From a checkpoint of a small audio captioner: adamw at rate 0.0013.
Rows from block 3 of the audio encoder, named by matrix and row number. Rows with one number belong to one attention dimension. Each number is 500 + 40 x the weight over its row's rms, rounded and kept within 0 to 999. All counts start at 0. Numbers have three digits each. After the name is the row's rms in percent of the matrix's.
# q: attention query (encoder.blocks.3.attn.q.weight, 192x192), inputs 64-127
# k: attention key (encoder.blocks.3.attn.k.weight, 192x192), inputs 64-127
q.19 080:503495498543453440439534547459518505549543537535442539440512517512491471478451468479492536425450657440492466527553449488434535543486442541516448478469462559545485513535475570490463552568504449
q.20 077:479490456533473457462530513485501467500527556541411529432538530487515461466458492466494486395500530457472470523531563432471575543537493523500472462487494524563478494466514500431503572555481482
q.21 091:451551425450474494546552546532436440468478435546470482450497498489438441429515520522520488404493510516494485520493502417556565502541528450529549486474539447528509479429503435366553491459505469
q.22 099:461474472499512472434554490497601507507525595500422529524494501530503487518512453445488560482461515434431484524527489471446504544465465562492448509490533546528532478529507530552468601539482454
q.23 081:476505546507501532517442497530528565530464473463568485581504542505519567473519470506507507629515463514509529455458459559489434507459468503438534498540503499484490470540551516586454452439538550
q.24 094:510503511466573534497506471519560586520548511486487510531483506523523612549523471434514508600479460482461507501517453629458455524452478568462441527516498513450504483587542515577466540537512528
q.25 089:513445547517558524488453450531543593557506537456530459575530519506510551545488451445502508572504517493540484504507484617508434489423491540477476491522492543479492522532525533581488510536535496
q.26 069:507518515493508513609477495556421507479507481495524436499498489434520453437547567537497483509540530540557523541464571462544514488522537455454559486517531431564474485429485474425524480495529521
q.27 081:490505497427550552532483462463527533537496492455497478567469502542487576556476530436469540560455435490458479492518502593562459502487479568507487551514506502473549502589495494554428497521487482
q.28 102:542497499502440460484490485483479459457484460559497548431487481501491418506492534549492495421525514492526462543490552384489566466522514432542512497465468515545480520436450470419513472518481466
q.29 096:448445470535478480404560500453582512494534567556432536506506533508525463480470446442487537499459541438476513528568472511421501522463458555484454496480507536543490490554491531512440601567511481
q.30 100:436464517484488484429540466444584515532553572523404474539513521557556488510471477410507564495433505505445536485580451533484492518511504581456459502505514555534507444576543542546426551566521470
q.31 090:561483518508532475495472468506547574540539544469513472525531515470549577549509440413511533617515490488530485507523480616448480533455461519476451514490474523455511545522452525622495563548488524
q.32 096:511504464528455410493515511499477478484508482570480535429480488482481445490514521509463482415504593509525491540497479392490570532553508467521495440445516492576466511445478505390540501523495515
q.33 104:546527502470503480573470515517409456441448445519502507446496478486488480479512567549516468416564460507532506499467547437522513492540514430524555480484519482506481531418470426402557422505483531
q.34 100:537459562487518510488480480477574575559519533463525477556502517499500567562502438468499527599510523481536499502521484623462452529438495517460450519538501534447493524544527509594483532518497545
q.35 072:468528442510479460512520565519499413430498534536492484446474541485506417431478493539487453477452474470472531516512483402498547478515503495484488440463499489559472466501547451407516506494523452
q.36 084:467527478483553530574463507514468489446496447489591480510474454539480564496527562534507457550531395580465525466456541494570437483525535531528553519538485455464508489502503455492478417414490486
q.37 092:459490494485459453500540560541455409460467454517489475445506522505480381457517522521492451435528512524514503510515498383518511479563549453493534479474490491534490457435493469375528466449493464
q.38 092:458512478540470449537528523521401425476485477549521503421495495479480414474512515565545451448520592545539522532506525376523554502579527426531521480456506502582430479425507472396540490482518479
q.39 095:518515490539453478544491486515418449475481439487560548448516461443454435507485533566493453473528548564543490495490563433511513479529510433524530485513494501501461537417437444464527409455514556
q.40 090:543529525466533565573430507500470544499499449447572469499515514475474560523531541528513483566524503525548487433429514581547487513462501488533570542508468453474522516508471455535542436449480488
q.41 101:498537484487479468530532527469445482444447439556476552438493443522482454462484529569478476381505517533484496493494519383489515499523507450526507464488496493522497508459500477412523447477488480
q.42 080:444448489494481445430559506478553527491500573556366532463470524518495498462448452446457514491431537470467513549545441485473532507491478512519448471498501510546510432546497557529441600549468423
q.43 100:558472541532531535477487450511543575527514541432528481541480504532519574534517496442509490599508512546553479490517491626494449521449474547455508535514512505480494534568514524576448520507510517
q.44 084:506478542494541556484478454529530587574527500489526451569495475543531562521503492466502470579474452507522525501524459604508422532465505525505496508491508534464531532548499505601482496479503488
q.45 098:568500561466524545533475472480476562518493455474538514551503495516529582551522538507490524561542430525479483461482508609529456491453514514497541527568484504425554532511507510585510427461515529
q.46 093:507546508484525594556472483506482557490463448456600501562486501487467588502495499504501499577550480547514494456497493610570422499465488531492554550530524477474521525513494466539520477462484519
q.47 094:449480515508505525428525509434571544531545549521427486508521503565509538528456460432505533470438485486432543514569464543443511517459501545502443476471509580478533451583505556530463576541518497
q.48 080:529487504518449477445521478474571497534516591487448512509499540495489520498468455417469508485409591449504527523528432552452533527494492533519473487517475560539505458547523561569458555585539472
q.49 081:474456548548512506435504542494597573535530580510439494538497535526541498513479439443486521495447541475477506479562495552413495572461462535498454449526474567509487493555490520568488544570520532
q.50 109:462450494515517530437493512507597516550543583482449461567514572525545545515515433438523545550448497493490494465530457596493471510451458558471449519540487522472491473600509560576435571507541478
q.51 091:471475499514455446421548518489563474504553528556448529445497532519493469478474452492455526432468537459475467531545474458458560545520476480530454468450532529506497476505508542439464583580467448
q.52 095:509488504470542541528451455521507522470512476449546463547497488552485610518544506482511503606511379510496498459472488579564454475463528515495485533510529440430542521578535471577461497443508499
q.53 082:445492413476496453452518506463518472445480512555446474477492467494511432446475535509525508414507456475437475535494519401510537480528505490504504520457547462545515487502518470403502494487449450
q.54 100:524540510476516589547445445473508550489463450463571484542494472500486586487527545532515465567531466516527514439453498595562443493479499537503541533514485455429538530549531503549522451436506494
q.55 082:602456536530537555535460451491523558568480481479548559571490462497546590589511519521487543578531526541508520514519504612460459490436491502518535531551415518411534557528456536597450467561542486
q.56 086:566498498494472491591456481540445479465478429514577531464491454438443503519516559573498453534597493575534500499467512486517526484490503416538541528528462427479477515412441450463542451478532546
q.57 092:496544481522447472503499511522404459449454439519482501455517477464495436454460551571462458405544519504563531545485556390507545481537489444538544508486476478543477533432479491412561468504491546
q.58 101:472446517500516508439538494515613542554549564462422509514535554530541499506522466414500567521443507487459519508567434528479498516512509538478470487484505530528488425571510580535417572512515489
q.59 097:473449478553502454387530541472585517506527566549384554496491512531500476488498460440458544440443542450476465511552522450407506546486486543493428488474473539560477480497505545524456545541519466
q.60 097:441456461491499436405564538477571507492518590533381541495508513522493476461481436437512518447437508446468496501543453434466515505529496507511462446479523558511498436538520534474488586563506492
q.61 101:525500509484448485567469536481430419472448454523565495457485448491485473498521537576480466453547527533518521534474533399540559474566507417568549483474469476544492526376491459449551463500514520
q.62 076:516543521499473526549459486495400499451441464492604502475538488513471486510494587551526461509518521584522474522493517488529475432531518450539522485530489433462442553438456457446537439502507545
q.63 061:527503471394496529548454437499511501497485474431550461499447452530457632541502519492492500542551415488500466479500450580558506465495529498541495579545505476425564496558505517538463520503512497
q.64 091:567470468572513486445547535462527487556496493508508487449528522478515514592473468489468533505514454424508450536523488552414562489442494493495475503492501508484532527469458526498559547572531478
q.65 106:440511473487450562537505458529479432459455481484528454456509461533434485509558574478459508513531464535541482525526501494558502502546478514504543541508449512508455465485474528484552452483546496
q.66 102:508524464495513551527534516554463454509433477506562471465548446530449482585498512453444509524576401452554464531525461505516608567515509505493527582508436548491439505462460515546575462480504487
q.67 082:486496430503517498461515541477515496563465522531509451459543494453447485562510432460435525480538391480584458550522492524466581529535519494449516555502434553535493520516443513513548497554502471
q.68 089:514478437462462537507501495494443443448410468512528498495545408566452478503539519453444464513563544496522445516497447483550538523558464531532542527561484566488496525474497530545525410420489454
q.69 099:460560524483470561516498469531460432456451484472494485487533436532470473490524610492499540489485513598557491480537497475606500506515478541526520538513467494511485505499478483498532383448492509
q.70 102:459533488442452532528515488502472449438411518504542498519498410544452482488523565445426468539560500530512494539490459482600539542540502531508526545515464537526462507473484507534515427413489487
q.71 084:511476466542528556451530527485439434504449472516524427452535477488502482581538534431465544529534398497578495473569483511486525518504494519500533562543477559493448535519463522526589488517543432
q.72 090:461518468429464528559496498519442476466451472471536501519483449523429492528513547453465481547573442521540522524504446461605566518534497484492590556537432561481482489522479511466510460425506440
q.73 092:478528492482497572499484487526466452441458502500498508478540407550482480538546520426422479485557459543580478545483428449599536561562514546530542557568468512492454516437468487537521435424473461
q.74 078:490454498528532444475512484484505518492545500494420501487460569417520526458490487554578536475439518582422504459489557524436462435494517448493450488449500441514538453513510537398482510548560571
q.75 096:523463494498553444462503544532548534565577515489457496482481572449517484514437388530539467486493436412464499485490501515404546502463533431497457452487506460471562467512515488488478613549485485
q.76 099:549464456554518496442560499438526516591534485535511479468548514477502507540488434470496470492484474442503443527501535506414563536482502501474467491471490529484505537478448512501516538567509521
q.77 113:497535459526498569504516476488448448455444466492502476461527484510453492495507596498484507473543462577578460461529521512520495486515447498490547553535470514544453501451463537455553430489534543
q.78 109:470554473427511582558474467538470489426448503513553498477514420548467495516549544441435487542562459529509478543516439478603541524557507558519513580538474513503456513476531496515522439404506453
q.79 106:529465495505534407474493525484581505536563507492430524509470562454508500475450402567568492490446500470498496493495541491420496489458550416460475451485509447480541471517519515488490558605486502
q.80 110:500525478498493532536521515534431471470432474492571478453532453550485495541536529455426466496600474511549412524492445498579545533541499516530510553533451539540453520467449522531519441425503508
q.81 066:520476555537477512500448488464525545503557457513490585497541470549588483504475428507481496511473652455471526481468552548466479527443483560521419454442501518467485542497547486520476507505452505
q.82 103:535525426500501555498530515541470442513464461526517473440535472483444499571482509454466494486555394464555413522516528528494602518535480441465532556522430534482503539439449547484591478502527495
q.83 113:496463520507518414446495491488555572536542525522523572541500493508565492491500428516518487486493568478441507526503467491457458509471533512495469449480526463456511441520543486545420544525452471
q.84 091:452533520485495554539498476504454494405419495501545545527541438605479484507544566500472482500489518535491531526534429491572523524539449577559496560527485528531447511491510461538484453439515492
q.85 096:553456500549494480445575517487522492586491499523535505472567494503530499560479391458483504462528506436506436546484519536451547562497483509483453459514495561486505508440464512550524538565471492
q.86 090:495547455468499523506517500515459460472479506482538477461493494481434527523506504456422496474571352448544446530482448482517600535535518486462568532561425531526470470470443498478523496467536466
q.87 103:467532519433473530553469462510490468417450526501522483496502411556500472464570559457457515499507501527486544513499440446624486501525497572539516557532466473505484483498534464551497435400498475
q.88 105:492456587529504440489446501461533552493547515501470556570489513521580487440456480558549474521408617505424541480465537475484403487484502499532435438478551460475515491514544470535438526531459502
q.89 117:459527447481474572522527492526445437453443507509531483466512449562435482536519564476443498497579444521551453510497457487601517527573463549537547552521464536517439501491481494510527430448513495
q.90 112:461472533445506471524454490498509545426513544469484551571429484533528506449526499501550516534470551544444608491506446479563460493506506528527485511527577442504510433558591456520453471452487457
q.91 106:502547475504494598523513496481443488431434470509543491455547451566468510499514599516466531513524540541535446463516471524568486485514421536535540527507469536510473527463461502483509415431551522
q.92 089:503461490498498421506500573500557543559584523525511516522455533489538510531473413476528485502469455412457543485462518486417547524445551452458471456474539445492521478554510486535479593554494477
q.93 066:507470474487511582506489506513444460449447474545479460482535454473451483494559563494466572510482402570533508473487451479526537512485473524471543573560438508516462477531497555447537457483544503
q.94 136:513449554514511459498485500476528568504556534517505534577464515495561505470462446506528514524436582475418552510477490493480450489451528527497432442504570480493561485534558494513422554488450454
q.95 098:490540490514489562513486483476432485423421481519530504495541447587494525496538551474468532524559557554509483482542476531580517492499435578547537571529483531524421553454488518548493447443532499
q.96 134:527450568497504458487493509483564551546549518483496544536452519496580495468473449544552493484436583479409546502491507503472465491466535521519432419496540472466565489534553479528439553544467474
q.97 117:481524484501450556521524449502454433448437474510501472448513451529447503519531616489476512484525504534565463502498481463588530475529454508531555535523471549513428504496492518504524427433504531
q.98 091:514472508516512454518500512491527551524554519492494518519469511445505530500445404484548467513462451423435528488493501508402480477456557447507468446487519443459558492514540478534455594527450449
q.99 138:507466548490526472482471498505558554504532541501474540566422536521520487469490479505544516487404526496419593520503490498484465495463508510508440439491566473497541441556591489513401531520474433
q.100 108:499501464491499573536522461498449463451423463512547499477548454551474494524550579463446507497561503516545463503535488506597510498523462541514541563546442535551461538447464508505530430416541507
q.101 099:518437529521508472477488532450567564553583506466481535533517535515552478466456429540521491477443608475448541476521565504419425498479510473502453422455523490504528478527551472553434583521506548
q.102 088:522503443563504484473537506442503478592546520493474474450521582403522501520446402527534478479482460443521469508473543539416551533480500446437472485497472526467522510516477523456527562579536499
q.103 083:531491423523517488465537500507506493582494489492512464441495568436485507556443469541513513496523422509538420498517575541441529479483519463448506533504473517507490529492426533429544519548501518
q.104 077:463498458524464573533520520463461473488428438514551524443532472548470457543530572467473534534537532522522483494516514503588503487534403528488499525486464554505448552479446488543518439429498537
q.105 110:492515564475522515509472504515536520427537520467468496578445465544500526442529500525544495513472576535428610481481483505536434467514529542516484479472566445498514485532593478526453505433516467
q.106 137:510445562561511434465509504472557557557569497506434549527497570497546492473462439560525529476435605498456523494519526526408455468451478502486460435487538490480554493532517505497462574558508511
q.107 117:520453542525539439487479507505571539560552546489418528529466581436539477486471446554550526502416521485448562484486565482404457454471510461488448463449556462496573449553510501452449552573498502
q.108 112:510469586499529476484462485468532579499551534500455555554468533496576485437505440530530517481445603522438603475518516504461447469470492499501446451479555458495554476519554498495414529518484480
q.109 129:495540466503464578542502470493435450459401462511504443470520452546425501486527588485466522487533468555528469480501490489583493468509469546517564562511460523539461536496460505497542416455509500
q.110 117:516466554499534442467486495530576560536581568482438515569422551482522493446453458527541517515472514494445546492459527459437449508470544468468473470468532450489539447545563469484447560529485461
q.111 114:516497450515482530471548514478479433557461461494516464452551489457478524568478476460455511480527408441559415497509509519475581537510470464455506510496440531508507531488442547496586532521516488
q.112 139:493536429482493516540543515547462448525463475524509441443546467483452501556490504461477485493586376485579416505495539504499577542532524457474552538496422498486468528456413490468585481503521529
q.113 064:477511451494531445482502530530556532569592502498477437512507531472502531567472428451535543517483440416478535476521518523440560513428553465444494505470512510459509498506483556484499584545543437
q.114 083:527527459494505516481559523566461433507465499518488435483516479476465474575486491433442461526589356460578428532497448453536609558538535443446530557504452500524471468504478528492558509522485474
q.115 105:441528557443482501529432453535481530453517524512474521591453452529529504432546549515514504493443569556481609509489446482555438454497499549516494515510552462495501463504575464527429468445463444
q.116 099:489541501503502555502519493496429497456443488565544493500523403592502502503554562456450513514573494511546494537505448505577542541539491569526509565532493514547419545477527527524521408440497511
k.19 085:518462524488491499462522524464570513540510516470454529517458526513509516446530481500527549474405511514411560472513513484481410478475450490500474462472511476514534463601578530468479562521534413
k.20 082:513467516530484606471447517512589533555498509511457485554529552479456522469525534486519537467395494499479576462533497509490465453498481504506524440492539543423574527533489511485442492525547367
k.21 080:553478454543500552536441559506548523553516451477528506546513514504477559526467527551522452512526455516516502479489546579514461493466560476485532503496460465413560539437457467497520486531534456
k.22 102:505490544514482565479508563497549478521503514537422534559500542520459488451498448453543495513355505497461604451474498494494443503473415513510461449517573525508492477574522555514433543486501397
k.23 077:438496500501565417552519456503409531467495564501491530415486500482517498518452469490470487579552517478547461564440427506487508558472482489474440532502507524540417490433536448519499509452452584
k.24 092:417539455494507526476507491491451475458480524538432505458500515512509450490537462419485488559479531459458519524474464487518491505519423535524448460535564559583455448552538513491472570494501513
k.25 084:433570465523503477494544463492467466481492567513436562454493478562562445467534446442502500578440532487467531518479483463547470517531475553532492520484548545542454461516562502499484525473516538
k.26 069:488500450439508409568467466516430507478470481463572550452511496488461548533425514543514469469551470496526470538490482501532538519552539483446543535457409469466501530394430475501558486511465579
k.27 079:440505450552516542472510568491480486504505497547539443468567486502486479469537429504501489507475505439475515507544479516531516548457424532525476529514547510585415528547512511496511525483577448
k.28 097:534449479508487549518494523508546506490495436504513494514484499495454488469479605540476529453495473569489485461488558500508508461536546451460539520502428517426520561490444510447502426540535479
k.29 090:492524545539435570457492523490587498493533524483440518579467521503470474429517494510551511484400559512455564477518492518486432486510396538510505433520561535520498483606563573520438549519523375
k.30 097:481533509561494602471484561499566469490510549521442488527523561492485483480517481459517512515366560480484606486482457481462441467488419514536440473495583497544517477594544542528442564521571437
k.31 089:424554473464502516453541523500527465475473517556435556448490513537516417445532444438520514551427533468466551474493499467522527500531445524509457528522551527571464465559537583469440564483518495
k.32 098:512494514501491502527434512521555495497521457499483535554499513462460488491516599518546516434468510565517542490511557486492443435523512478456525506524455514457598509494444477473507435543522420
k.33 105:575485481518504471528459478481456527491479453468537485536504476479502516506513580579497482472612455527547452507525525521494515505527571486441541549479442505450517542450445465483533429524493555
k.34 093:437549510476514456518538474493472465462495536543451543457510518563509490515536432422495531519509531436509511496530472433507523500522466531563461497479550535576427464522548561485509541470480552
k.35 068:535487459488549554493450538504525538524522506414587454554480527461494555502494498513485485478477445548546541493469475579484458488425531507539511458498443488396519506491473467551500489483462444
k.36 093:525498485508532439515529478521390550482460477544601472420557472476508534567472510514473442530607462512560392524499465479533558541495535491489497532498507494512468504412451447479570453439492551
k.37 088:580511519513519465549444472498516503526506495433545508556502526493474582518476525585539446465579490513558507523456511537515472486476564438478552517501436487457584550466480434536525480528503501
k.38 088:564456496463482441512443463490491489521518491430504550536454504447469544503474550555521524466548440531502486494494502527491482467493586440461543535491451449439550549485440430510479454525469519
k.39 093:559459493467509412540515459501490508500507450461541487489476488483525520549499565536497535436602473549524435507479541482539483486532563437461554552471412474466540548437461443465516463502474560
k.40 100:501491456499566425555569467519415551509481481497565483442510442510569554563479517508467483508641487464510402555517512532543551525491564505483512537469456509520473496449455463512565472472514582
k.41 093:575423521490465521513495490451507559520501442496501495556517489477503504478528559583506481424508452589526520498523547515501457481511560479481565493521435479423540522480482479498496475541565480
k.42 087:508549531505480588445496542507554493517556530506415515548472543517488499448500498497556496494389562473467599429501501527461450497472415485479507464495565532521524473572541570502430568513550414
k.43 091:442499483442539458502530483508419495474491552528485520436483498515502469483504413466491509532518528473501442541522459470513515538482478528529473495504535535570425451488534502517521526485475567
k.44 080:445537464523533513492499462521472473464465555524467522438546482545504451517516425429487495594500516463507487546476453463542502495496443509550444518534568562558454470479515512523498533468479572
k.45 102:462537472484505459540538450521428505429481468538534475389555464507527466514519483506460507506575476499510425557537458479513538497494504532503484569512502507571428535453497460483551507480492570
k.46 093:473517465485533447541548475504407529509493482553577489437532498523564486518470472501477451498603461443552443558478460517530566538485508484512498517477480474528409527472515457526528526463456619
k.47 088:472482522520471593448482527479574489470537506532424495541536519536500467463546469462525509539403524495446605467488492491482442519482427511506497480483580529521495506591537572533461577479581399
k.48 090:488519542521475514469533535498592481520524525473435495503482541496497458476547490446555500538358551481462567494513479479486450492461420505518479434493592551513494494603566550518457563521539445
k.49 093:443518537506459539442515484500587471499523538506414557503481544535486481431483468464530548528382565504435563471494506467498448485491428527526453461541593537543485441583543541523459560516502435
k.50 108:454541523521477496461511527490537498510505562492457535478509523544498480482510421467494500546437556436454550515497444496472475539459405542532440448494590519551466464527543555512474574484480466
k.51 096:522497553519465604471463519496601500511535504462467494585457550480438496468530486501510534473398498540476563471509535504459471488465467530519495480530545515465555481566544553505433497522520389
k.52 099:469532497518544505513539488514384489476474502558526449415551500528515519523534454491485474555593487483524421537503449510541572546461498513542461491497523536583414524433519505520525494457460534
k.53 073:569503512544461578450444575527596507562532483453476490550469524447446531510524536543563487483393459531493589464494532560482486457491442497513515482475536511451525526528471505503463488534557453
k.54 099:512483454508558453552535481534412498470509514537555470397516473500527486557491472511469488513610498464523430529518475506512563528497521502531456529473469516552431523454508499525545498455479619
k.55 076:483521512457481460452545434487427436495473534539501569393548445549537432510533516448429566469515529523452487489562468437536566493507477519525526556527508545584446514487525484442526486477557494
k.56 094:497486477476509431535485448482448493476484500488579526436503453476495522550482531519458480490610449499515445563532494464544525529536575468468556541479419450483478526447450449501542440520486599
k.57 095:580452516471480432520476484494504526514496459453551497518481498478520552512471571569521508416585434534527461519504557504491503494505538480445576543474422480462565547458477458497528435536501519
k.58 105:478548537529490527508466538508571459516556544528445522546468547528504472457490460486524481539364538439481574498481451520466485520465424528562474430517556489536475462590555544537439577511506448
k.59 097:464500531533449564442514529486602500528537529465434532576464546517495451450534501471541500470356557517433576444530547515497471482482429499495499481530560505497537472599537516475472541552517384
k.60 101:517515539536474589451484543481601470530549509492406501564470520535445487454509465492535505522353519502451608476506518486480426470489428536496490421511548519499537461593508550494447521529529414
k.61 096:568465450485483469503491448497473525524472458469548496501483480454516532543516567540458493428589449563552433493534534508496498462547571476481581525502404497470536532461425436451534437507493522
k.62 087:550468440501534391520498467495418530518469453470576480454530446490505531539484560563469507462624493539538397540535480516539503522537608470496507589480418451509503505456471473468550451469470555
k.63 061:521520485536573517550530525571421465486446501562512418447496503483513499493514468434468504463538440509555473495549443445477601495538524498521495539479483528525483505420532470476559456450434548
k.64 094:484509544509496539536507465523488494471442449548492510470520493514412438572488492429529508515566494585592490543486485440533514496541473499459567486548512598503478471448477513462527492521546542
k.65 106:468607468458509466501500485491554475498477542536475562479470497517540517461493528526482559477445578492447519502544564478527474453519446517553500524508534428537521533509524525470492508479450491
k.66 101:466556494502477521479537488522510441442436529555494476517514513523468436454516538465533504477485556543488552513553526433508474427530401542530518522518562503576399448546574519462515496463574549
k.67 081:456563528530440587524512485541466417473469509521469471500466509513409418494478573445538529508534568568578570505485479451510524451541425534489538509569490512575458498447499535477499439464556522
k.68 092:459499514492485407481517502461488537439486552515431494458545489497504461448554508544480527437496607560446489530544473462517489513494533535528486464496571527537472439535548547467474473467507492
k.69 097:478507494475511445477486487437554536454517549527454562497495509534533481454511507543492533469422580476433503518515543479509485467490532501572441514471544487513517515553572493517432504476450510
k.70 098:439530481505489454477538517462547510466532544491490512518525522530533449402498521526486541479445588503433506477573487475498461509499492523558489499478565484534504469531574533498459505473496500
k.71 075:493564532464547485520486424539457496425429470542494516492491447494464518517506573446519537548516508550488493540543548499525545467543482530561553512552498511540489517504523522463505479501522574
k.72 080:448549495472515470519501534442506495441524504503491522497482505550520459418465541493509517431424503448443576512555477462497497496521447545562484491510527418552513494554585522456493492486463435
k.73 100:470497473503469465463547490472477507416484526519483522450524503522531435391507529502503532461476593519469521526582525413514494497498482530528474497504576486554443466546553533434487485460507498
k.74 082:513527540487531483539466515562521481575476464495511534507448458540543583595468450507505507526463439491493511462421540549506506512451513460479530519510453528411602515463406468541494490504399468
k.75 104:535497501506471599517469506565458460553500500468537449513495509478421512573464484460531482557520428475561528482450475479482510505510443473475543518520475513505478516476488492514549501469572490
k.76 104:526521538516501552516506469551471474514475487549529450494493448469458445550508517439494488501577498541571471527504465438509521500528454515460564518560514584560441468446471493483555464528547542
k.77 119:488574526449536421469479481502514536477459558543394605508467489573529469481498528513500569453444603504423503507502514481527496467529495525537485493529547509540553499502497509512448490482445514
k.78 103:446513478512497487465552505433540529433518512486494502515502513527543476431535480543480552432472549493439496503528497487503483518523490518517448480469552478530477450580599502459474535449491465
k.79 104:515501479496501567537468491533466459545463472501547453499455510459444527563441485439502477522533417478589515460488504519475526470489478477511526518510427491460501553447428497513564497516546448
k.80 113:438505517479480469480535480499480553460487547535460510502541503525543458414545539502521547478475590542463508489580494447520492490545483510513474510506548536556444420547544516470480514492522558
k.81 078:533421508532501504451548491480481607476552468520490501488573443446483486467581472544511517496543503576535395541524493500522545504470573508481513474487489528515494451456467529470477509565502576
k.82 102:449573573503494555503498431538514442443452530524492515493472500535489451506470514434508532468495525510518576508511484408540508427510410530525537518544517518544417478482518499485502473440539545
k.83 106:558398450532497522483549556507462501539550461457566425486562480427502508512529494501489471503605425496595470472499482544473533533513552497461497515501433522458511503477435489514527533497566464
k.84 090:453484472531475439474550522411509550435508512483432499506539532541545457444547509548467529447481593516447474498562487492534515535489541533505441497491519477502527483564541517497475550521486496
k.85 090:485487535551467546490510495522412534470470479533457441476542471498460436489518515492509498467579512572565476508493440446493536494545490475439541512524480600523468464475437482466513491531557536
k.86 086:444596495477447536553542477516531400477487526483502498506481534497454505492432528468532527508502504459503561471488548403519478485528428554556496522544534456563432520483535510454516472431515490
k.87 099:459493489477470448444523542427542566471516535467483524466536502517562473418509498547505505469434558483464483511565486478494464515491539529527470511458540486502528499546563505499484527492486474
k.88 101:549441473536530510512514524468478550542543506492503453487507467474549565525532484536463455523514419479530448500488464568477490549432607481479458521483480533449537538489476482569505519571496496
k.89 106:458534484476487465519507502486518480433485567519448530466510503558512488442500521516471546473463538462444507500562529444512472490507500506549486488514555437570497485518604510472442499456495492
k.90 102:523466451504501492492503533464539513509550485431541492489548512473560579482512476525485482503497434414492503489504506582463515530466573464526436519454504439444553507552530458559482558475478432
k.91 109:504521503474545421490502493493517546467506529527429568483523467559533488469532505550511566481474558544407477545543523458531496472503522521542465485508526502526479468549521493473434497504448537
k.92 090:494477488507475600533475502525481460563472499486550400525501567452438536533445473438493450540517406514583566495477460509486520515514493483495495517517494489501454537473487496503554483491583493
k.93 077:448593492489479499500478497502550427472456507523537523502485493566484487516399493482459500430483480472482524512468511451523529483550448551573527459515497426546500567485493470500473444422481434
k.94 120:545429472526475542503497526484460510559550452458609453523526508464492533545514448500468431528562389454560490500494494559457513542472541457474502505476464500444501531459438484519528547521502435
k.95 104:494470481484490410483551508462533568473515540528442535461523495534539483428554509558495528477509586512464459544546500496514509499520563489473455476511529555537499485544542506448466513515469554
k.96 128:534420486530492531511485544479486518546535462454590431506515512450491517531490442502509456522566418497560475474482468560435553542444552458452507490485446515449512519455445493538541522538524449
k.97 116:459556523451492386497522502481538519478483537527444547466493489565539494447514531534486530472444586519445477499539512490554496497527531545561457489506542468511508490532562510500448482468472499
k.98 094:515521499514480569532513531548504448537507472469608422541479523486472528526480501442493471557507372477582507465484465510474494529498477465498513486526478474463489502457471497496557493489549444
k.99 124:526480450534497547508487557495509455550517442447597448495521489446483565536452472504467458542505407435551460471455476557445517568490510461490480528463429460447504569480436468522545518503502410
k.100 116:444468510478518405471532499450536565451485536527429541454540466537531450424565526531486528489477611520432467523527527481526490474485515544494487486519549547544510467529536532490462480483475557
k.101 099:565423506564517520502460504496474562548516462505508427498545483466476492544522492485499497514527447521551429524462470539483525556490579485407489514474493525444545508476418518528541545565489524
k.102 093:516540519518525560546458470583489424519481488534548454526490473460427474580462529453516480532545429518559511468469471484487538498512481509509560481524451501532474520475484489488537460477516543
k.103 089:515556556454493517548468478573534425481443525515457532534447513547490514546457510435496504505514504528498567491484490458494497451506439523494570522532499526523500532440451523526509436512488525
k.104 091:517467540512509453464526497469529590433514509520448521476540471554527434440538501539482534463457582566450448531547509496531466473521561513516477504516532525501513445500510544461425479515467589
k.105 092:541482473533475482490493584444535513519584533421529481491497542480569576481512488524473460518481466460457476482534532587449501530449551470485415512471506420441521530523534470507463528508465412
k.106 133:582446509533503550481476513530457495557513445505512465478504455455452523547521476494502476499540430515592431523458458538482562521505565449473505482508455524461544505430397461498543514553496485
k.107 109:519507497485500554513475512523484435594505477487535477534496497448494536586441460477481459528509425454580498481453504530484541514497476483470512501500435488455516551466418488518544483528500473
k.108 119:536397477510513502500490564497500549545533459462502458490533488459513537516493454538484477536533418483541466490455488542479535550483597446473497489487456492430551530467458451514510539559458438
k.109 125:459529504460507398463512475452522537440516523501440597485483477524538488463525509517478528474444600519419504516521511483546471500492471520531484476489549483521509486518544498494449513485463515
k.110 114:515485480529489547527489512531478457572536449443561456526464522442466568548453453489487465537543408428530525469458525556454499536474488480482518517512441459450513548468451452549533492492515413
k.111 101:494529570491512552482476437564469472460426514558500486493475500531431414487524509435537504520491543551531533511483514415552505453541425528481565504549508546566416467470486544460490470471568576
k.112 126:447584530482505541516486462531516504448438516519448548502475513536481446466477516463551535488454570519473561469510500456530431452536421523517560479536543504562463461514549554485455476479563540
k.113 080:495544477497454619496490489509504400554449483486521450524488543496462501569420498453489490498525451491549519450452456497476503511497438510490559527559506489485453561460456541475513493489524478
k.114 089:470557483449439540509505474501512450519441529510487473523475509499442517471445536447497538488460501463489570439493546430500460434550416510532525484536549451529444512481528504477502494420565471
k.115 091:530478449496489433478519538428542540502548522446514478486543519514555540474507486568501521510479471438444506482496481574492482552467574491520465518477520431467530516530518481560465566524446428
k.116 111:469490500488507424443526483442503565471525519497443501453554465511554448449572492528515525491481597523446491495543498503539478491493526509485466487479569525552473439562550515461456490507469520